Rows from block 7 of the encoder of a small image denoising autoencoder, named by matrix and row number. Each number is 128 + 24 x the weight over its row's rms, rounded and kept within 0 to 255. All counts start at 0.
After each channel's rows are labels from the 100 images, of 14976, where the channel reaches its highest value: "patch colour" is the nearest of a few named colours to the mean colour under the peak. Only what is clearly more common there than usual is listed. The data: regions of photos with short descriptions (Visual Genome). In brackets: how many of the 100.
# conv: pointwise conv (encoder.blocks.7.conv.weight, 512x512x1x1), inputs 412-511

conv.172 [118 151 128 138 145 163 126 126 162 109 153 150  92 129 118 110 137 171 125 166  92 134 171  99 111 113 108 115 120 124 116 175 129 103 149 125 125 119 149 227 130 138 127 118 136 150 149 155 141 155 199 111 151 119  93 149 143 120 143 120 145 152 111 204 126 117 139 127 102 189 136 129 133 121 131 132 108  85 128 157 113 156 179 123 154 140 116 147 104 150 121 141 135 143 112  96  92 111 118 132]
patch colour: blue (36)

conv.418 [ 90 116 129 137 123 142 100 116 101 149 108 157 119 133 179 135 143  81 108 124 119 106 153  72 139 173 139  95 120 145 137 132 122  86  95  92 134 154  98 177 140 124 161 157 122 132 127 113 131 173 110 138 179  51 142 155 164 142 112 125 134 135 142 177  98 124 140 144 157 138 119 126 156 174 144 118 128 144 159 178 152 155 133 133 110 112 125  98 178 129 152 109 162 119 115 171 151 134 140 135]
patch colour: pink (36); white (27)

conv.497 [ 94  76 130 136 147 105 136 146 138 137 125 148 130 142 148 117 131 126 112 116 143 137 123 150  98 116 131 101 135 125 119 137 158 147 124 142 141 135 170 123 116 154 106 135 128 113 127 121 123 123 121 130 121 116 155 133 108 111  96 122  82  82 154 129  99 158 123  93 101 127 143 109 125 138 153 152 129 115 144 193 120 144 124 101 145 117 117 149 106  94  92 129 128 146 159 153 113 135 112 162]
patch colour: blue (42); cyan (42)

conv.218 [129 133  92 119 178 114 131 135  95 141 121 150 124 127 125 128 119 130 144 138 157 128 121 116 168 111 145 129 163 126 158 128 140 118 149 128 138 129 132  75 118 149  70 167 124 133 113 127 129 144 151 108  80 122 104 128 125 120 137 142 179 124 128 154 123 100 101 123 109 120 142 146 190 134 172 126 155 158 123 113 116 183 129 106 100 162 140 108 122 123 173 164  74 133 163 133 105 146 108  87]
patch colour: white (96)

conv.160 [109 118 156 129 120 162  85 162  99 140 107 106 128  59 132 118 139 146 141 129  84  96 110 175 136 106 102 122 135 173 111 118 160  93 138 156  90 102 148 109  75 131 111  91 146 123  77 113 125 107 122 164 144 141 133 121 174 149 123 100 100 146 127 118 156  72 100 151 118 165 100 138 103 142 136  86 126 117 140  96 158 103 172 143 135 126 119 139 129 108 121 123 114 137 124 148 103 108 146 141]
patch colour: pink (28)

conv.165 [119 125 114 101 143 150 102 171 109 137 170 103 169  88 106 171 130 160 111 118 137 106 155 123 123 110  97 118  90 179 135 134 172 108 146  82 132 110 133  98 149 140 145 117 107  80 110 138 151 139 152 130 152 183 168 126 109  71 128 122 130 105 115 102 166 112 124 145 153 188  98 124 123 142 143 192 148 131 111 124 123 124 130 134 107 138 140 105 120 141 144 136 135 156  66  92 156 106 168 183]
patch colour: grey (77)

conv.329 [ 89 158  77 123 106 146 149 122 124 139 118  87  78 124 114 127 130 120 165 116 109 139 148  80 117 109 183 134 113 103 145 113 112 155 135  83 125 114 110 149 160 167 130 107 141 163  91 108 135 132 108 115 132 106 113 149 117 117 136  96 135  94 155 145 139 156 153 123 121 115 115 136 153  98 134 146 153 124 170 142 114 155 147 105 135 114 134 120 148 116 117 132 146 122 139 123 123 132  56 157]
patch colour: white (33); black (33)

conv.363 [106 173 134 181 136  99 126 126 148 157  99 105 142 140 150 111 165 129 136 126 148 110 154 111 102 142 125 181 142  95 118 118  68 136 162 114 171 102 136 149 106 101 145 126 107 113  89  90 129 152 122 141 112 127 136 121 111 146 110 125 129 150 169 134 158 112 129 133 137 135 156 105 156 122 113  72 152 114 166 105  77 150 159 103 117 131 131 177 121 110  78 111  97 160 152 126  95 143 123 180]
patch colour: black (66)

conv.427 [119  94 123 119 147 139 109 156 139 133 136 139 105 154 117 126 133 145 140 134 153 150 142 211 146 153 132 129 140 132 112 121  98 134 134 131  98 149 120 105 137  94 133 143 155  95 128 130 140 142 139 163 128 132  70 134 120 182  73 137 124 163  84 119 133  89 137 114 112 138  92 118 128 129  94 140 109 101 153 164 134 115  53 107 136 144 107 132 127 139 156 138 115 145 113 132 125 107 131 119]
patch colour: red (47)

conv.367 [119 107 115 105 148 139 137 161 146 122  87  99 102 127 145 128 103 101 144 158 173 151 163 127 121 135 157 143  96 133 150 154 143 129 139 140  82  97 119 137  87  78  96 130  86 105 195 111 138 147 119 117 126 144 129 137 165 139 129 125  91 130 158 133 118 136 120  91 142 120 132 117 112 110 143 127 146 135 115  92 134 137 146 144 115 107 135 117 117 138 133 123  73 147 116 104 119 153 123 116]
patch colour: red (62)

conv.492 [ 96 144 138  83 143 126 118 105 141 138 105 146  89  96 130 143 124 109 139  92 104 139 102 140 149 145 142 109 129 139 154 135  86 102 138 158 107  98 128 176 116 105 113 153 156 105 106 155 105 154 159 135 176 139 123 108 117 133 100 163 115  89 111 122 120 205 158 142 104 136 144 144  89 172 162 159 159 119 116 152 133 119  85 112 175 145  94 125 114 125  95 114 128 131 164 132 162 144 101 130]
patch colour: red (50)

conv.371 [137  94 111 149 154 100 114 132 127 166 161 140 135 116 129  64 112 118 198 140 136 148 150  77  81 128 146 122 121 130 162 125 163 122  94  98 122 142 141 108 139 140 109 145  69 119 137 143 117 165 126 111 127 148 163 109 147 153 148 134  98  94 132 164 175  76 133 171  85  92 104 101 143  96 118 115 122 138 137 146 110 166 132 128  90  95 124 144  99 130 134 142 114 106 113 102 139 159 167 125]
patch colour: black (86)

conv.236 [100 117 140  81 158 162 125 144 124 134 133 116 141 121 160 132 120 113 120 144 112 133  99 141 114 106 116 133 134 121 159 133 113 110 163 163 152 136 175 174  79 176 124 164 105 121 118 125 150 118 125 142 109 114 107 127 136  73  83 133 112  73 124 121 122 188 135 108  90 139 172 134 112 148 124 164 119 144 113 194 128 133  34 123  95 110 127 127 131 148 122 115 104 108 140 159 137 143 103 167]
patch colour: cyan (35); blue (31)

conv.43 [117 122 140 139  94 122 169 131 106 140 124 111 147 149 142 113 110  94 121 167  86 131 170  71 128 143 142 155 148 117 133 132 135 130 153 103 165 123 148 145 116 144 150  75 163 156 108 140 139 110 104 111 167 118 130 117  70 129 106 124 129 141 153 143 155 133 121 105 183 122 142 132 133 105  85 106 152 169 110 128 116 138  91 128 167 126 138 135 147  66 136 142 124  89 135 142  95 119 143 112]
patch colour: grey (66)

conv.66 [121 120 170 166 138 153 137  93 142 152 118 138 138 106 145 134 132 127 126  84 103  81 145  66 139 129 138 121  91  73 163 127 149 168 127 106 138 178 141  99 126 136 114 135 128 109 190 106 155 122 145  98 103 125 123 111 133  86 159 114 142 132 108 122  87 116 123 128 111 126 149  89 114 130 148 161 151 154  97 105 106 150 135 103 158 145 149 136 122 100 122 143 167 114 130 135 146 131 109 112]
patch colour: pink (27)

conv.140 [157  97 117  98  98 133 114  89 135 121  99 129 166 128 141 153 149 118 126 128 116  66 122 152  99 134 134 128 113 142 133  89 155 112 146 121 128 109  78 124 122 143  80 151 104 141 139 135  99 127 101 124 121 104 134 159 115 131 104 153 129 122 126 137 139 106 121 157 109 182 107 160 174 156 125 129 143 161 125 167 136 106 186 136 129  87 145  82 131 144 172 152 154 133 134 153 150 107 121 139]
patch colour: grey (77)

conv.78 [104 126 181 132 160 110 116 138 141 148 161 112 122  94 128 130 125 140 106 148 111 169 100 101 124 135 113 140 161 133 110 143 112 171 146 127 107  99 134 125 135 143 146  79 132 134 125 118 139 138 130  93 156 145 155 134 116 125 107 176 116 122 109 151 145 150  71 153 113 142 166  95 121 119 156 123 117 121 113 166 105  99  96 139 145 121 152 155 116 115 143 136 155 150 112 135 131 102 146  99]
patch colour: black (85)

conv.385 [146 146 142 133 171 173  91 120 143 116 103 142  98 132  93 125 134 127 115 123 121 130 123  95  92 122 134  95 136 109 129 128 146 109 143  90 146 145 155 192 111 107 119 101 109 138 150 129 140 123 128 167 141 111 156 136  87 106  81 141 145 120 143 124 137 175  87 170 144 144 145 135 106 136 104 153 123 155 123 160 145 140 105 172  89 110 112  83 131 128  62 131 158  77 106 101 128 117  94 101]
patch colour: grey (65)

conv.200 [108 149  99 126  85 148 100 121  85 122 115 125 114 106 125 181 162 104 138 116 134 139 126 144 134 151 128 122 123 145 108  99 113  94 141 119 145 134 140 120  53 122 133 167 140 126 168 102 153 147 131 129 117 132 167 120 138 130 134 138 139 200 100 115 120  99 161 146 111 136 141 128 136  83 111 142 121  83 115 128 138 109 118 152 154 155 134 133 122  95 125 132 139 117 147 165 140 114  97 115]
patch colour: blue (33)

conv.442 [145  75 160 113  82 120 129 137 124 120 143 151 104 129 125 104 118 149 131 140 132 120  97 119 151 162 127 134 128 177 121 119 185 124 153 125 138 113 127 124  70 116 128 123 121 127 162 145 188 143 125 127 114 113 183  95 130 158 116 119 126 130 121  87 111 111 113 123  81 158  67 116 169 138 124 163 141 162 157 169 141  97 144 145 135 155 121 143 115 133 130 144  94 123 129 125 118 129 109 141]
patch colour: black (56)

conv.120 [119 120 172 137 123 116 106 144 116 174 131 123 137 121 146 127  96 134 103 141 172 128 108 108 125 156 137 133 109  99 112 111 131 150  96 140 134 117 143 147 138 142 108 210 136 150 175 151  99 156 130  96 147 158 105 136 122 152  67 132 121 147 172 137 129 130 136 113 142 181 104 102 148 132 146 161 112 143 107 115  93 110 143 112 153 100 141 135 127 142 115 141 104 109  94 144 144 112 135 104]
patch colour: black (29)

conv.71 [171 125 116 108 181 116 134  92 120 108 104 137 121 122 121 106 171 128 146 105 111  78 145 122 129 142 131 143 111 151 136 145 134 126 119 154 118 120  95 110 173  93 156 112 113 129 154 131 122 124 108 127 142 141 111 133 118 176 114 130 160 157  95 148 115  99 106 144 123 143  76 149 105 104  97 125 135 123 119  92 143 134  98 107 112 128 122 100 125 118 132 126 109 132 133 119 113 124 124 132]
patch colour: red (26)

conv.204 [120 143 110 118 149  91 127  98 117 135 116 131 158 117 131 156 120  97 147 147  97 130 132 163 144 121 145 123 171 138 118 160 118 116 139  70 101 127 111 123 140 106 170 104 143  94 118 125 118 127 138 134 139 136 114 122 173  92  87 135 108 128 149 153 121 208 107  97 138 121 128 161 179 116 196  99 125 165 118 122 135 138  58 181 109 135 177 124 141 130 166 154 122 131 112 100  97 136 125  83]
patch colour: red (48)

conv.110 [116 157  83 101 124 100 146 168 164 118 132 148 117 137 114  96 130 130 161 155 110 105 126 125 102 122 128  99 112 123 142 132 149 109 108 124  87  85 145 153 151 136 150 104 133 100 120 166 139 132 125 184 132 116 121 160 127 154 127 104 113 168  60 137 134 117 151 149 112 131 175 164 105 131 194 167 118 128 125 110 118 109 112  90 102 156 132 136 113 117 154 121 125 105 148 142 136 122  82  84]
patch colour: pink (36); white (33)

conv.488 [133 144 158 155 111 150 163 110 118 143 120 147 103 130 120 128 150  86 126  97 115 110 116 145 126 131 118 112 150 142 106 136 137  96 101  97 131 140 118 131 120  78  84 119  83 139 105 137 151  63 167 125 131 130 164 126 138 153 101 111  95 122 120 166  90 164 152 117 109 144 159 143 116 122 255 175 126 136 118 123 161 107 124 126  83 147 134 101 134 145 139 118 141  89 110 176 117 141  95  83]
patch colour: red (53)

conv.26 [132 117 136 156 127 116 128 122 148 107 134 115 139 140 120 133  93 145 111 112 155 126 149 121 161 163 116 133 134 140 110 114 150 151 131 113 120 155 121 145 116 133 148 143 116 155  98 119 112 120 128 107 122  59 120 106 140 107 111 118 167 137 137  82 161 121 240 119 120 136 126  86 126  97 126 115 122 139 113 130 110 118 161 130  84 120 130 103 109 136 154 140 147 129 117 122 151 112 107 126]
patch colour: white (42); pink (27)

conv.161 [116 142 138 123 120 140 146 130 110 149 118 108 140 156 149 131 125 119 116 129 103 161 130 113 134 152 157 130 117 125 125 137 121 155 147 140 164 136 117 135 120 118 150  80  95  96 129 126 130  78 165 127 103  95 114 124 147 146 160 134 129 169 129 148 172  70 165 166 133 102 147  97 114 110 140 152 115 127 119 131 112 148 159 117 163 161 167 142 127 146 134 123 122 135 103 111 100 118 144 148]
patch colour: grey (65)

conv.99 [142 161 106 107 130 173 145 110 134 144 149 122 156 108 160 121 130 103 158 121 158 128 105 107  95 125 121 139 140  96 153  79 163 155 139 128 122 127 108 132 117  87  97  84 132 146 107 138 131 124 166 108 136 132 129 148 153 118 181 145 149 215 172 150 138 141 150 154 175 134 133 150 175 152 128 150  95 120 134 131 126 157 123 100 131 151  85 156 115 125 148 185 139 135 102 125  83 108 109 134]
patch colour: pink (27)