Rows from block 6 of the encoder, named by matrix and row number. Each number is 500 + 40 x the weight over its row's rms, rounded and kept within 0 to 999. All counts start at 0. Numbers have three digits each. After the name is the row's rms in percent of the matrix's.
# conv: pointwise conv (encoder.blocks.6.conv.weight, 512x288x1x1), inputs 232-287
conv.292 090:487562550520490488456509418518557516511526480557517429518513439538473472585519515454481529430455536461529521486502465517481457517507510523478497479480549478459527488518
conv.293 114:506579579541568509365505506538513515520524496462496555501496487456536529504523537589500510465484515510437435559553545475483471458497493514562459543500522478502538481622
conv.294 108:467527519468473485477522524444531472516559509488530534451494500537569515460525491471513499486510498523481472465479477472367523486472488493433575498477506444463470506487
conv.295 110:602421543456538460479433607504508493449482474450415504487465568512536432512502497507481502568579479536463516498499424508507424500465509542496467560494510553525514465518
conv.296 114:488506613514534451558476442556454469496505567520464482468465512468556501540532500491492488498546499451454463513477479502503519478530521526511513470517549473537432536508
conv.297 097:521572511511514486559464476437444493415532491459413583525482491442519496529509545502580485541527468523522537461482490593495541474507506529449492494496501529490561475544
conv.298 132:506492455482472494498502552486476469502533502419460485539500527436575477552530501570443495497507523500483482575425560540471488558482504512482513558436529390484520430483
conv.299 103:513417438483526452512441508510534491418510538457555600512530586480512491499425451449489519504435526508518523518501493464481482522475537480471453557480565472546506503451
conv.300 117:441507506515542475456496447508497525586475517445478459433488493466516468491520473505461478486530502505492477470439499541493415561537503523522579530484573420380500467515
conv.301 116:530443509567526524532475508526529531472587514490484441439525510544540530567486542503518480480539535527526530532568494524450491427563573595490563509514536555460513504450
conv.302 077:502577511525448501533526507526481491541452494419489485549501547497520457469482539482472497496484550500543566553478692646510459515552509523551485487475497473501482525470
conv.303 083:634560553576462518565432445497489488579516523482489465469453538505494488536521450518477433497482481533468495449561486479435501530445499466466550543487458509549485502439
conv.304 111:544513514520462458569467496492520488531514542501537506503506447457503497474479470494541550524441494506523549513481485497465419573510450432433498541508484536560504528505
conv.305 123:580485557510514400555499479501471544536481522527487434440429550542549521537600475495494526520524533517447562500408552449497516486453473520425505500457472301465448473456
conv.306 111:429474517495507472530529421476531501506517484531513548448508459447531460498476459573420459517486506532503424471547491437515521528506539506444509526547514538528548554526
conv.307 113:500510479530497470517504488460460455543508514474427564450517551531490470521486516511525471505582536486542466491460533436515524513502475449446484441501454550555571512548
conv.308 116:389502515483524500466457527463451482526418533534467514469469473535541525513514490514470503532524450434526411580485471541538482506497470543585485478471550501443504510534
conv.309 084:528478529489532529540525465474455509511560527466496501618528496490524450459496452471465481494496549502460424463524534569545518479526486461501481506502448515529499521566
conv.310 071:434514433515456523482558467524534508464534500456557536534510499523479587459510556491560466517527483505471503523503522487443544520526514510428532491516448507520509507604
conv.311 144:461464498500489494523513540491481502502532508502498513507494497512553490411458518495469486500507522502492419497453493558431561524533463553482560520502465464522499511516
conv.312 126:504524422525509484518480508523497528469606475481537618486464537493468515425485489473531513504551557517544457538496562477489539529539483497555539563526419487490518540519
conv.313 109:479474500538492553531557527508478482537506503502506464543518517544534476509481510483511545483529449490446526488481526538573513429534493486459543524532554575523527567544
conv.314 111:463485506569539523474559550528482463546488498426511558531515448534485585548483520436511529513547505511447475465440531464513546493475537537551453494453516544488501547495
conv.315 120:538509532522410527554487492381473563472529467516493463512455450510457489528475514444509545512555457525460530459499447573519500492529471521452426562480508548439533506529
conv.316 116:505458431526495443504513549398535480551435584472529489458500544518450480537478443454531495509441486507472457467474412528568525529479506482471435560489483542542519469476
conv.317 151:438502511516460355538498511509519498543454522504535484425467541504509537504458515500493524491559463515506462473454507517525507543465419425379553524524529488607497504498
conv.318 102:427503564529521502472523489498511464537574493481523498450499490495488533564564497531513483447537503494515424503422536496494471494501502479592423462487516512502493458563
conv.319 124:453453525534491498508470418490537530492429471452482472484495410408494487439548517425468528501445523513502563506483481525507523555519481517475495488509553589525504514506
conv.320 118:543478517475501508543510516523514505471517556534494555459547491491520506515432505504501435545448531517462533511572535447544484441493482483552487553457538494577471494519
conv.321 116:587467463547505477513525533463513476507504504468554571368460461475489545552471501436510498482382564481528547484474475465520525468517552464423565531488457525479488509497
conv.322 056:518521461485577491536513410501601501477441457528464505484473484520398441532478419503486515503530492546476474517502491517513539535496557483538441556535480523488473528489
conv.323 099:500421505516445537479517475475492481574520520469556389431536459523455480511571445502496491481542468509480552516513520508464468468532526413492572582449506504431499507535
conv.324 077:493525531561531464538539402498466450470475542520456464537507466508473473574488543481528473486573472499529518505521528490478426481471504458469488480525579514479488521667
conv.325 056:474504544440503475465509527476472503519514538493500509493489468452449470499488534476494465451534471568505458484495463415483524512534474494504570473579469505464479606610
conv.326 048:451514406605437499530467519585528479526521515488497467502427473559513527494487477580487543494552468450484515555467517499513570444556508544538487497523536470458468520502
conv.327 048:500456480472426502492564473472498534468513458476500491531559516449502535502501525456500519554507520525532530521432403472560527428530513460467539534448521533452528470520
conv.328 100:493481443461520540476520458516511490464546485493517530579530401469534538535453501455510487535525515451435518544524483505487486485477514454587518540541484480463540462492
conv.329 107:520569477549467528516555502521474572473505451493432523538484446500496528492426536465500531485455457459445491558599536525481505593516500494528520546530514495429556511515
conv.330 116:448531513450492529457470552495503480577539512475574477469475468467502472513463488505507529470490499472434453462427464538470525469486516529491565485520541471381476515499
conv.331 091:484629561561512480435486545487425472512489481488526491543568502480515515474444525554478464472433495543535530521501505436432500434547503477539549475504487393522507513500
conv.332 085:446471523478510497491495483537487492534488507469469485442518453517466557568560554578486494483427540504443557524451502492483529508570555552540451539470460492488466460493
conv.333 112:511445521433473518468534463463485466491438499430473523490525452471523527499491494480448525463474569499448620442442501539508516503516505545491493486554496530456455486537
conv.334 101:467515456454511488450520533562511505531521550485477506576509555486541479513543607492465472547388542528503453445573513510583513485379482516495452509466528466504530495467
conv.335 120:607489453484505429444482533506485513454496475463466446476561542404508415500469564502527491490531487492532597492491517550472555586487519494516455573522526528538503543464
conv.336 075:460490546512462551455511503461527510515467471470575449374468525466524504484535538488500537550507435515495503449462517479438504377503508490515470510521521485469518492545
conv.337 109:545487492417553500492483499492491447497470502535459461494592520566485446518569511470564508492518390559513442500480499523499610466536449434512509441521460444530464575501
conv.338 053:497514496509516551564495420446484499547503530587475520512518551483516518477607433495511472516423539433526522485456481479470451483481469480449474503443464492460483448486
conv.339 116:502521492500580548526505508505543511557521508447538470365506536480452540458422509521488536468513546519523487492484560537464525512438522619452530438517526541494510431515
conv.340 107:518506460488508495494504589563469495526537494497517446523537504464574530519496535517506550476531564469454472548533484482465564495530509556533514589470526537481444535517
conv.341 101:517471444443474460478487445442508506456500521517500515586526512497519490485531500405518516473532545428532494456543537564556494494522513525611576501458506490505513457512
conv.342 117:494470509473475365497486573471492437502466577571551526502517575490472564516533514475414485497536545476517436490447489529560529531526519480375526441489509536543491508506
conv.343 105:443509565503538531520587459476431505519442575534438449514565457437461568473497480527550506529504458495503537552429493456485471524505529463502484473475466445505542489526
conv.344 100:598553422511476487589508579484531481566449529491510564438495515492475550514437501460509476475394509490531573516484459533462528496526490475510479529519354551526503501486
conv.345 119:540524525562500529444513463493401489469451543453416492478500522565548522464483523469505503543507524491524433408511553442507510577504512478436538495528586442523494485413
conv.346 093:532527495512484473504463552482520524457525491472570434549405519478459535563516523505505514496514471504485539530451429439427525531486525426417555470549495462464445525526
conv.347 118:545488607481512506553524508560478524506514505504504526531472484524498489480466513513480489537529526506479481449511475559500487432491462538591485528520506535518551426456
conv.348 119:503530525509507476446511503450535491465520501566479519551489482480526505465470513461514590491499498497492460448581518464513484457496598460557473470453570528510516468521
conv.349 061:546495447512493513466498476508510519487557583480524481478462523456607519515538490514479538468496503512497474496479490579480571497536496552502484456480494478543571480599
conv.350 116:571473459498493461542523534503479472483474506506498533328489484517509547512492504510485509490548500482529479475459495501501499479472526426478493504494475491585482537489
conv.351 061:510487521421503467509533546493579498491462417498503569487518507527566508497522448560478542542513496528486526452454450446485478482477539496543509455494498510477530543456
conv.352 108:516416466431531507547503564528505489500503604493486505533498509462502456509490492530492501462475490517483488560527433447522485418555591544507575560541484480490472467462
conv.353 096:474499461499496397519466535457491451538440489558616444446506509461501492474471474535498493512528554446543536556471596507408457511476485516475464475521498442495467492512
conv.354 106:526458421543489501502539565480490545500509510526482498484496540490519518496548526537520474520437496524555565471402459543531442509457435481471523539518402530548479522529
conv.355 084:457570470474526425436492519506556448482473457430480378492520503478409531535508459465518548491499492491532526475475469576416455493514500515526545526485455456454514544512
conv.356 106:617559459509510456478477467446508530531473530514490565578442494503494518495513443461521580457442523459463512512500549509566458541503485494435515510540602488457474553464
conv.357 102:442523456454531479452473451455463477443518530560535525444469477539544518500490490448525513516476452493430444481514517485497427605525484459535474465505637490450480518467
conv.358 125:572479497541499560536505511473467474538526488510478459520485464440551448462521480495483502544532492573535556482550487501476530473512506475462484523504534453547485510444
conv.359 129:523457479488459394497429518430504529528474520476598528402549543490495496494540493496561551503535480500521484469435505485501519537502468435407482488520513542542552500488
conv.360 110:570496485499479578461492517529519549520522433502471528477464541552576475536492491427558540555490506523412460521488487495527496508458581483481475531478453429489499437550
conv.361 112:509557504488682549539431505458469520460538488456494515448493501474454513474484486564485534519503548517442489484507504482521510497445444539447539511516504466592475530504
conv.362 106:424580510505427446490532519488448519537508499471487535431510526537473543450523481429489572463520477518489509506484472434465485430502499474510467435481466608494498537532
conv.363 112:414521517542547564462531475482474475506516462434587519461462590467533546498480506479553551498515534445484446510474552503481573509478503431561501501485505482566552564537
conv.364 121:444501552546470436508506409505486505467477530506535522548448509506554464448467525431507501514433454496465465526497526551483448558497497460482474422539572515519516484477
conv.365 069:329501492582496519434493572486524473475498520540424528442528536526491462481519450502498499531550526473508460524407450504602468488516507509546540521514516507487498535519
conv.366 072:458515504520515517495538527497530518539543533568515487519495457547496506457503516493536481505473481491454383479573478604460533552539556456504481475495558540452499483574
conv.367 110:394499537503492510455510467485485490552522495477449457562491475463480526491528487495506514485478504525452455516486489500457475521547517516579467505471567471436488500501
conv.368 052:475503453519518517456524534509407425508547478510565462437506513458600479436484423460492511489507487492480550423470517516422524465487487499462549556578477528456558475528
conv.369 094:508554517504534474519491499468533529511501521489476531595509491454474530537490470514513546520527514498580468461505563458419477474500526525507453403493488520458437487584
conv.370 131:387496523472532493426501492571496489516511468509501503493501463459486560539501528445515504560474525476489403532559541493512524444548530500538486553489584519399464472496
conv.371 123:545524451508512510480531493515527496519444504494530564475472491475501524533495538528461481536395507468555540544528508491548485548520510454499461556500355531464507550514
conv.372 067:449503513495540482546530505526513543487522487499540465518586546507521550478543531427538452494474567496521447458518525485560438520487548495517461447498445526517479517518
conv.373 091:478496518432489492536482501478593517462538505520507454508481516540463421455518581526505507461534530506533510518565435418528540476465493493465478569464503516562516484455
conv.374 069:473507507457459443449549503473559493473463475415503464529465503482529493440439531511544479504524480478593472516448567460532583544496461570473465529482495479499546471509
conv.375 108:460497457495530467523477459507578464436575469433489531521503492538526440486467519515486483535480517553541537494443460529553462486541506549513535495502527510489509503460
conv.376 099:499481496513462625491537528461510444476488487484453492580433559462483504440472512474477553548457543514469518481560459493490515469432506559423487503506495535525498484455
conv.377 111:529420466426518464516504472481483545562451459473495502477543455450510581501506464495473432501567498536514551549511526511440540485498502539503499485481490519566505519511
conv.378 114:448471509496459385482491438445500510498467565526598510464520499506532538452533522527464490500445501499503508494415528591245498502424482454451554544484484390439510500522
conv.379 098:450528557502495517556522573476498521497568454487491546474525504495463534525526512449485493422481497507513491525518554486481550507432504413496468490499457603523503518559
conv.380 085:454523286518447547471542493555543549561456489517474433460495499481463550554495566557456488526430463491487591493487473527429487523486508511595459520511431510553518535509
conv.381 094:499420419477495532525512551470504505444433504436518498513483531498566408429509462530492548490536499451418478525527595507491396520538547522529471539594507486493539482580
conv.382 107:479469436562480567438494470512509530487548524564450433487528472469496484497531464485544444517529505470551461411551478554411559487437572462476495529479486461586489479527
conv.383 093:544525475499565476550469555543468522490536508545537591489576500495544557538445468527527436532507575511449514471590520526502479447461516514484555479503464502464429481446
conv.384 117:583567519497507518490460440479492553481349511562469493542515512508518463537503446497521510470432538505469538507518503499473495504526489505514450534473541478554446527451
conv.385 119:432465478511480486463461467497492517509646474518480478429480495464472515495527478440554496545490516455618547465467465549420503509508521503516467511455495548532579517523
conv.386 114:489506513500486557461491520504495509444488516529493466467459453532487526474498480518484453501486544515505464520455472544407498473527552531579465516533440463546497463500
conv.387 112:518487508489504472463512487518441485505484504494416447426495522505499519488442497508553498487460479519512437483444509474557503567510557461537504486480554516474493522524
conv.388 095:468489443478565552440517521533513469534536471510431425533472504510487584518473502519473510481496545528463453510524504551576485558464527462541533481497473524569500555462
conv.389 083:478582386532543522445453513506516435459494476508555516520488492532531567536504496511478431555480450471434516523474464460492477475417557475583456548492437495453524489530
conv.390 097:483522568491482488545474579476463476519534483487499493451484518525489544614567527451522478540577536556522503433490455441523525474452448524520555500491545509491598494506
conv.391 086:500523433480543499519541440480510547497538487447536496536518541508430489476545547462436546477490563534572482506430498570447496540443459561531440543505487525622511486453
conv.392 082:446547543562466498509555532533476501512572490475521515484489503506556532508542466576524474431478512493493464565514598500391556480495522514446492445447538554460489491514
conv.393 117:428461529532521475474593512475477463540471565534533481486449532511489522480463540513483499576516436492504473535389495537494498489443508510520536513456549480540545437435
conv.394 104:619504528552499439516458526499501492503423509461549549483545542509520480553523459490514482497482517504460500475548530486477517527494466425500560543553478559485534540482
conv.395 058:466523452482532500531466485469502486553475490471487481487475543443504553433445566679535455460476479512495494531512451532539494485505468525533480507475512508459538481464
conv.396 096:499506425546454508454587463472514492429563500506480449462485511519540545431512510502489449470473467531471568438538480470467451489488478469555481519515551542456469558484
conv.397 077:537431565525503469566531447508516494523556467454494425575472491472483462480490495427541476498557569540546471540458626545481457571551421530472566588480412483537525485491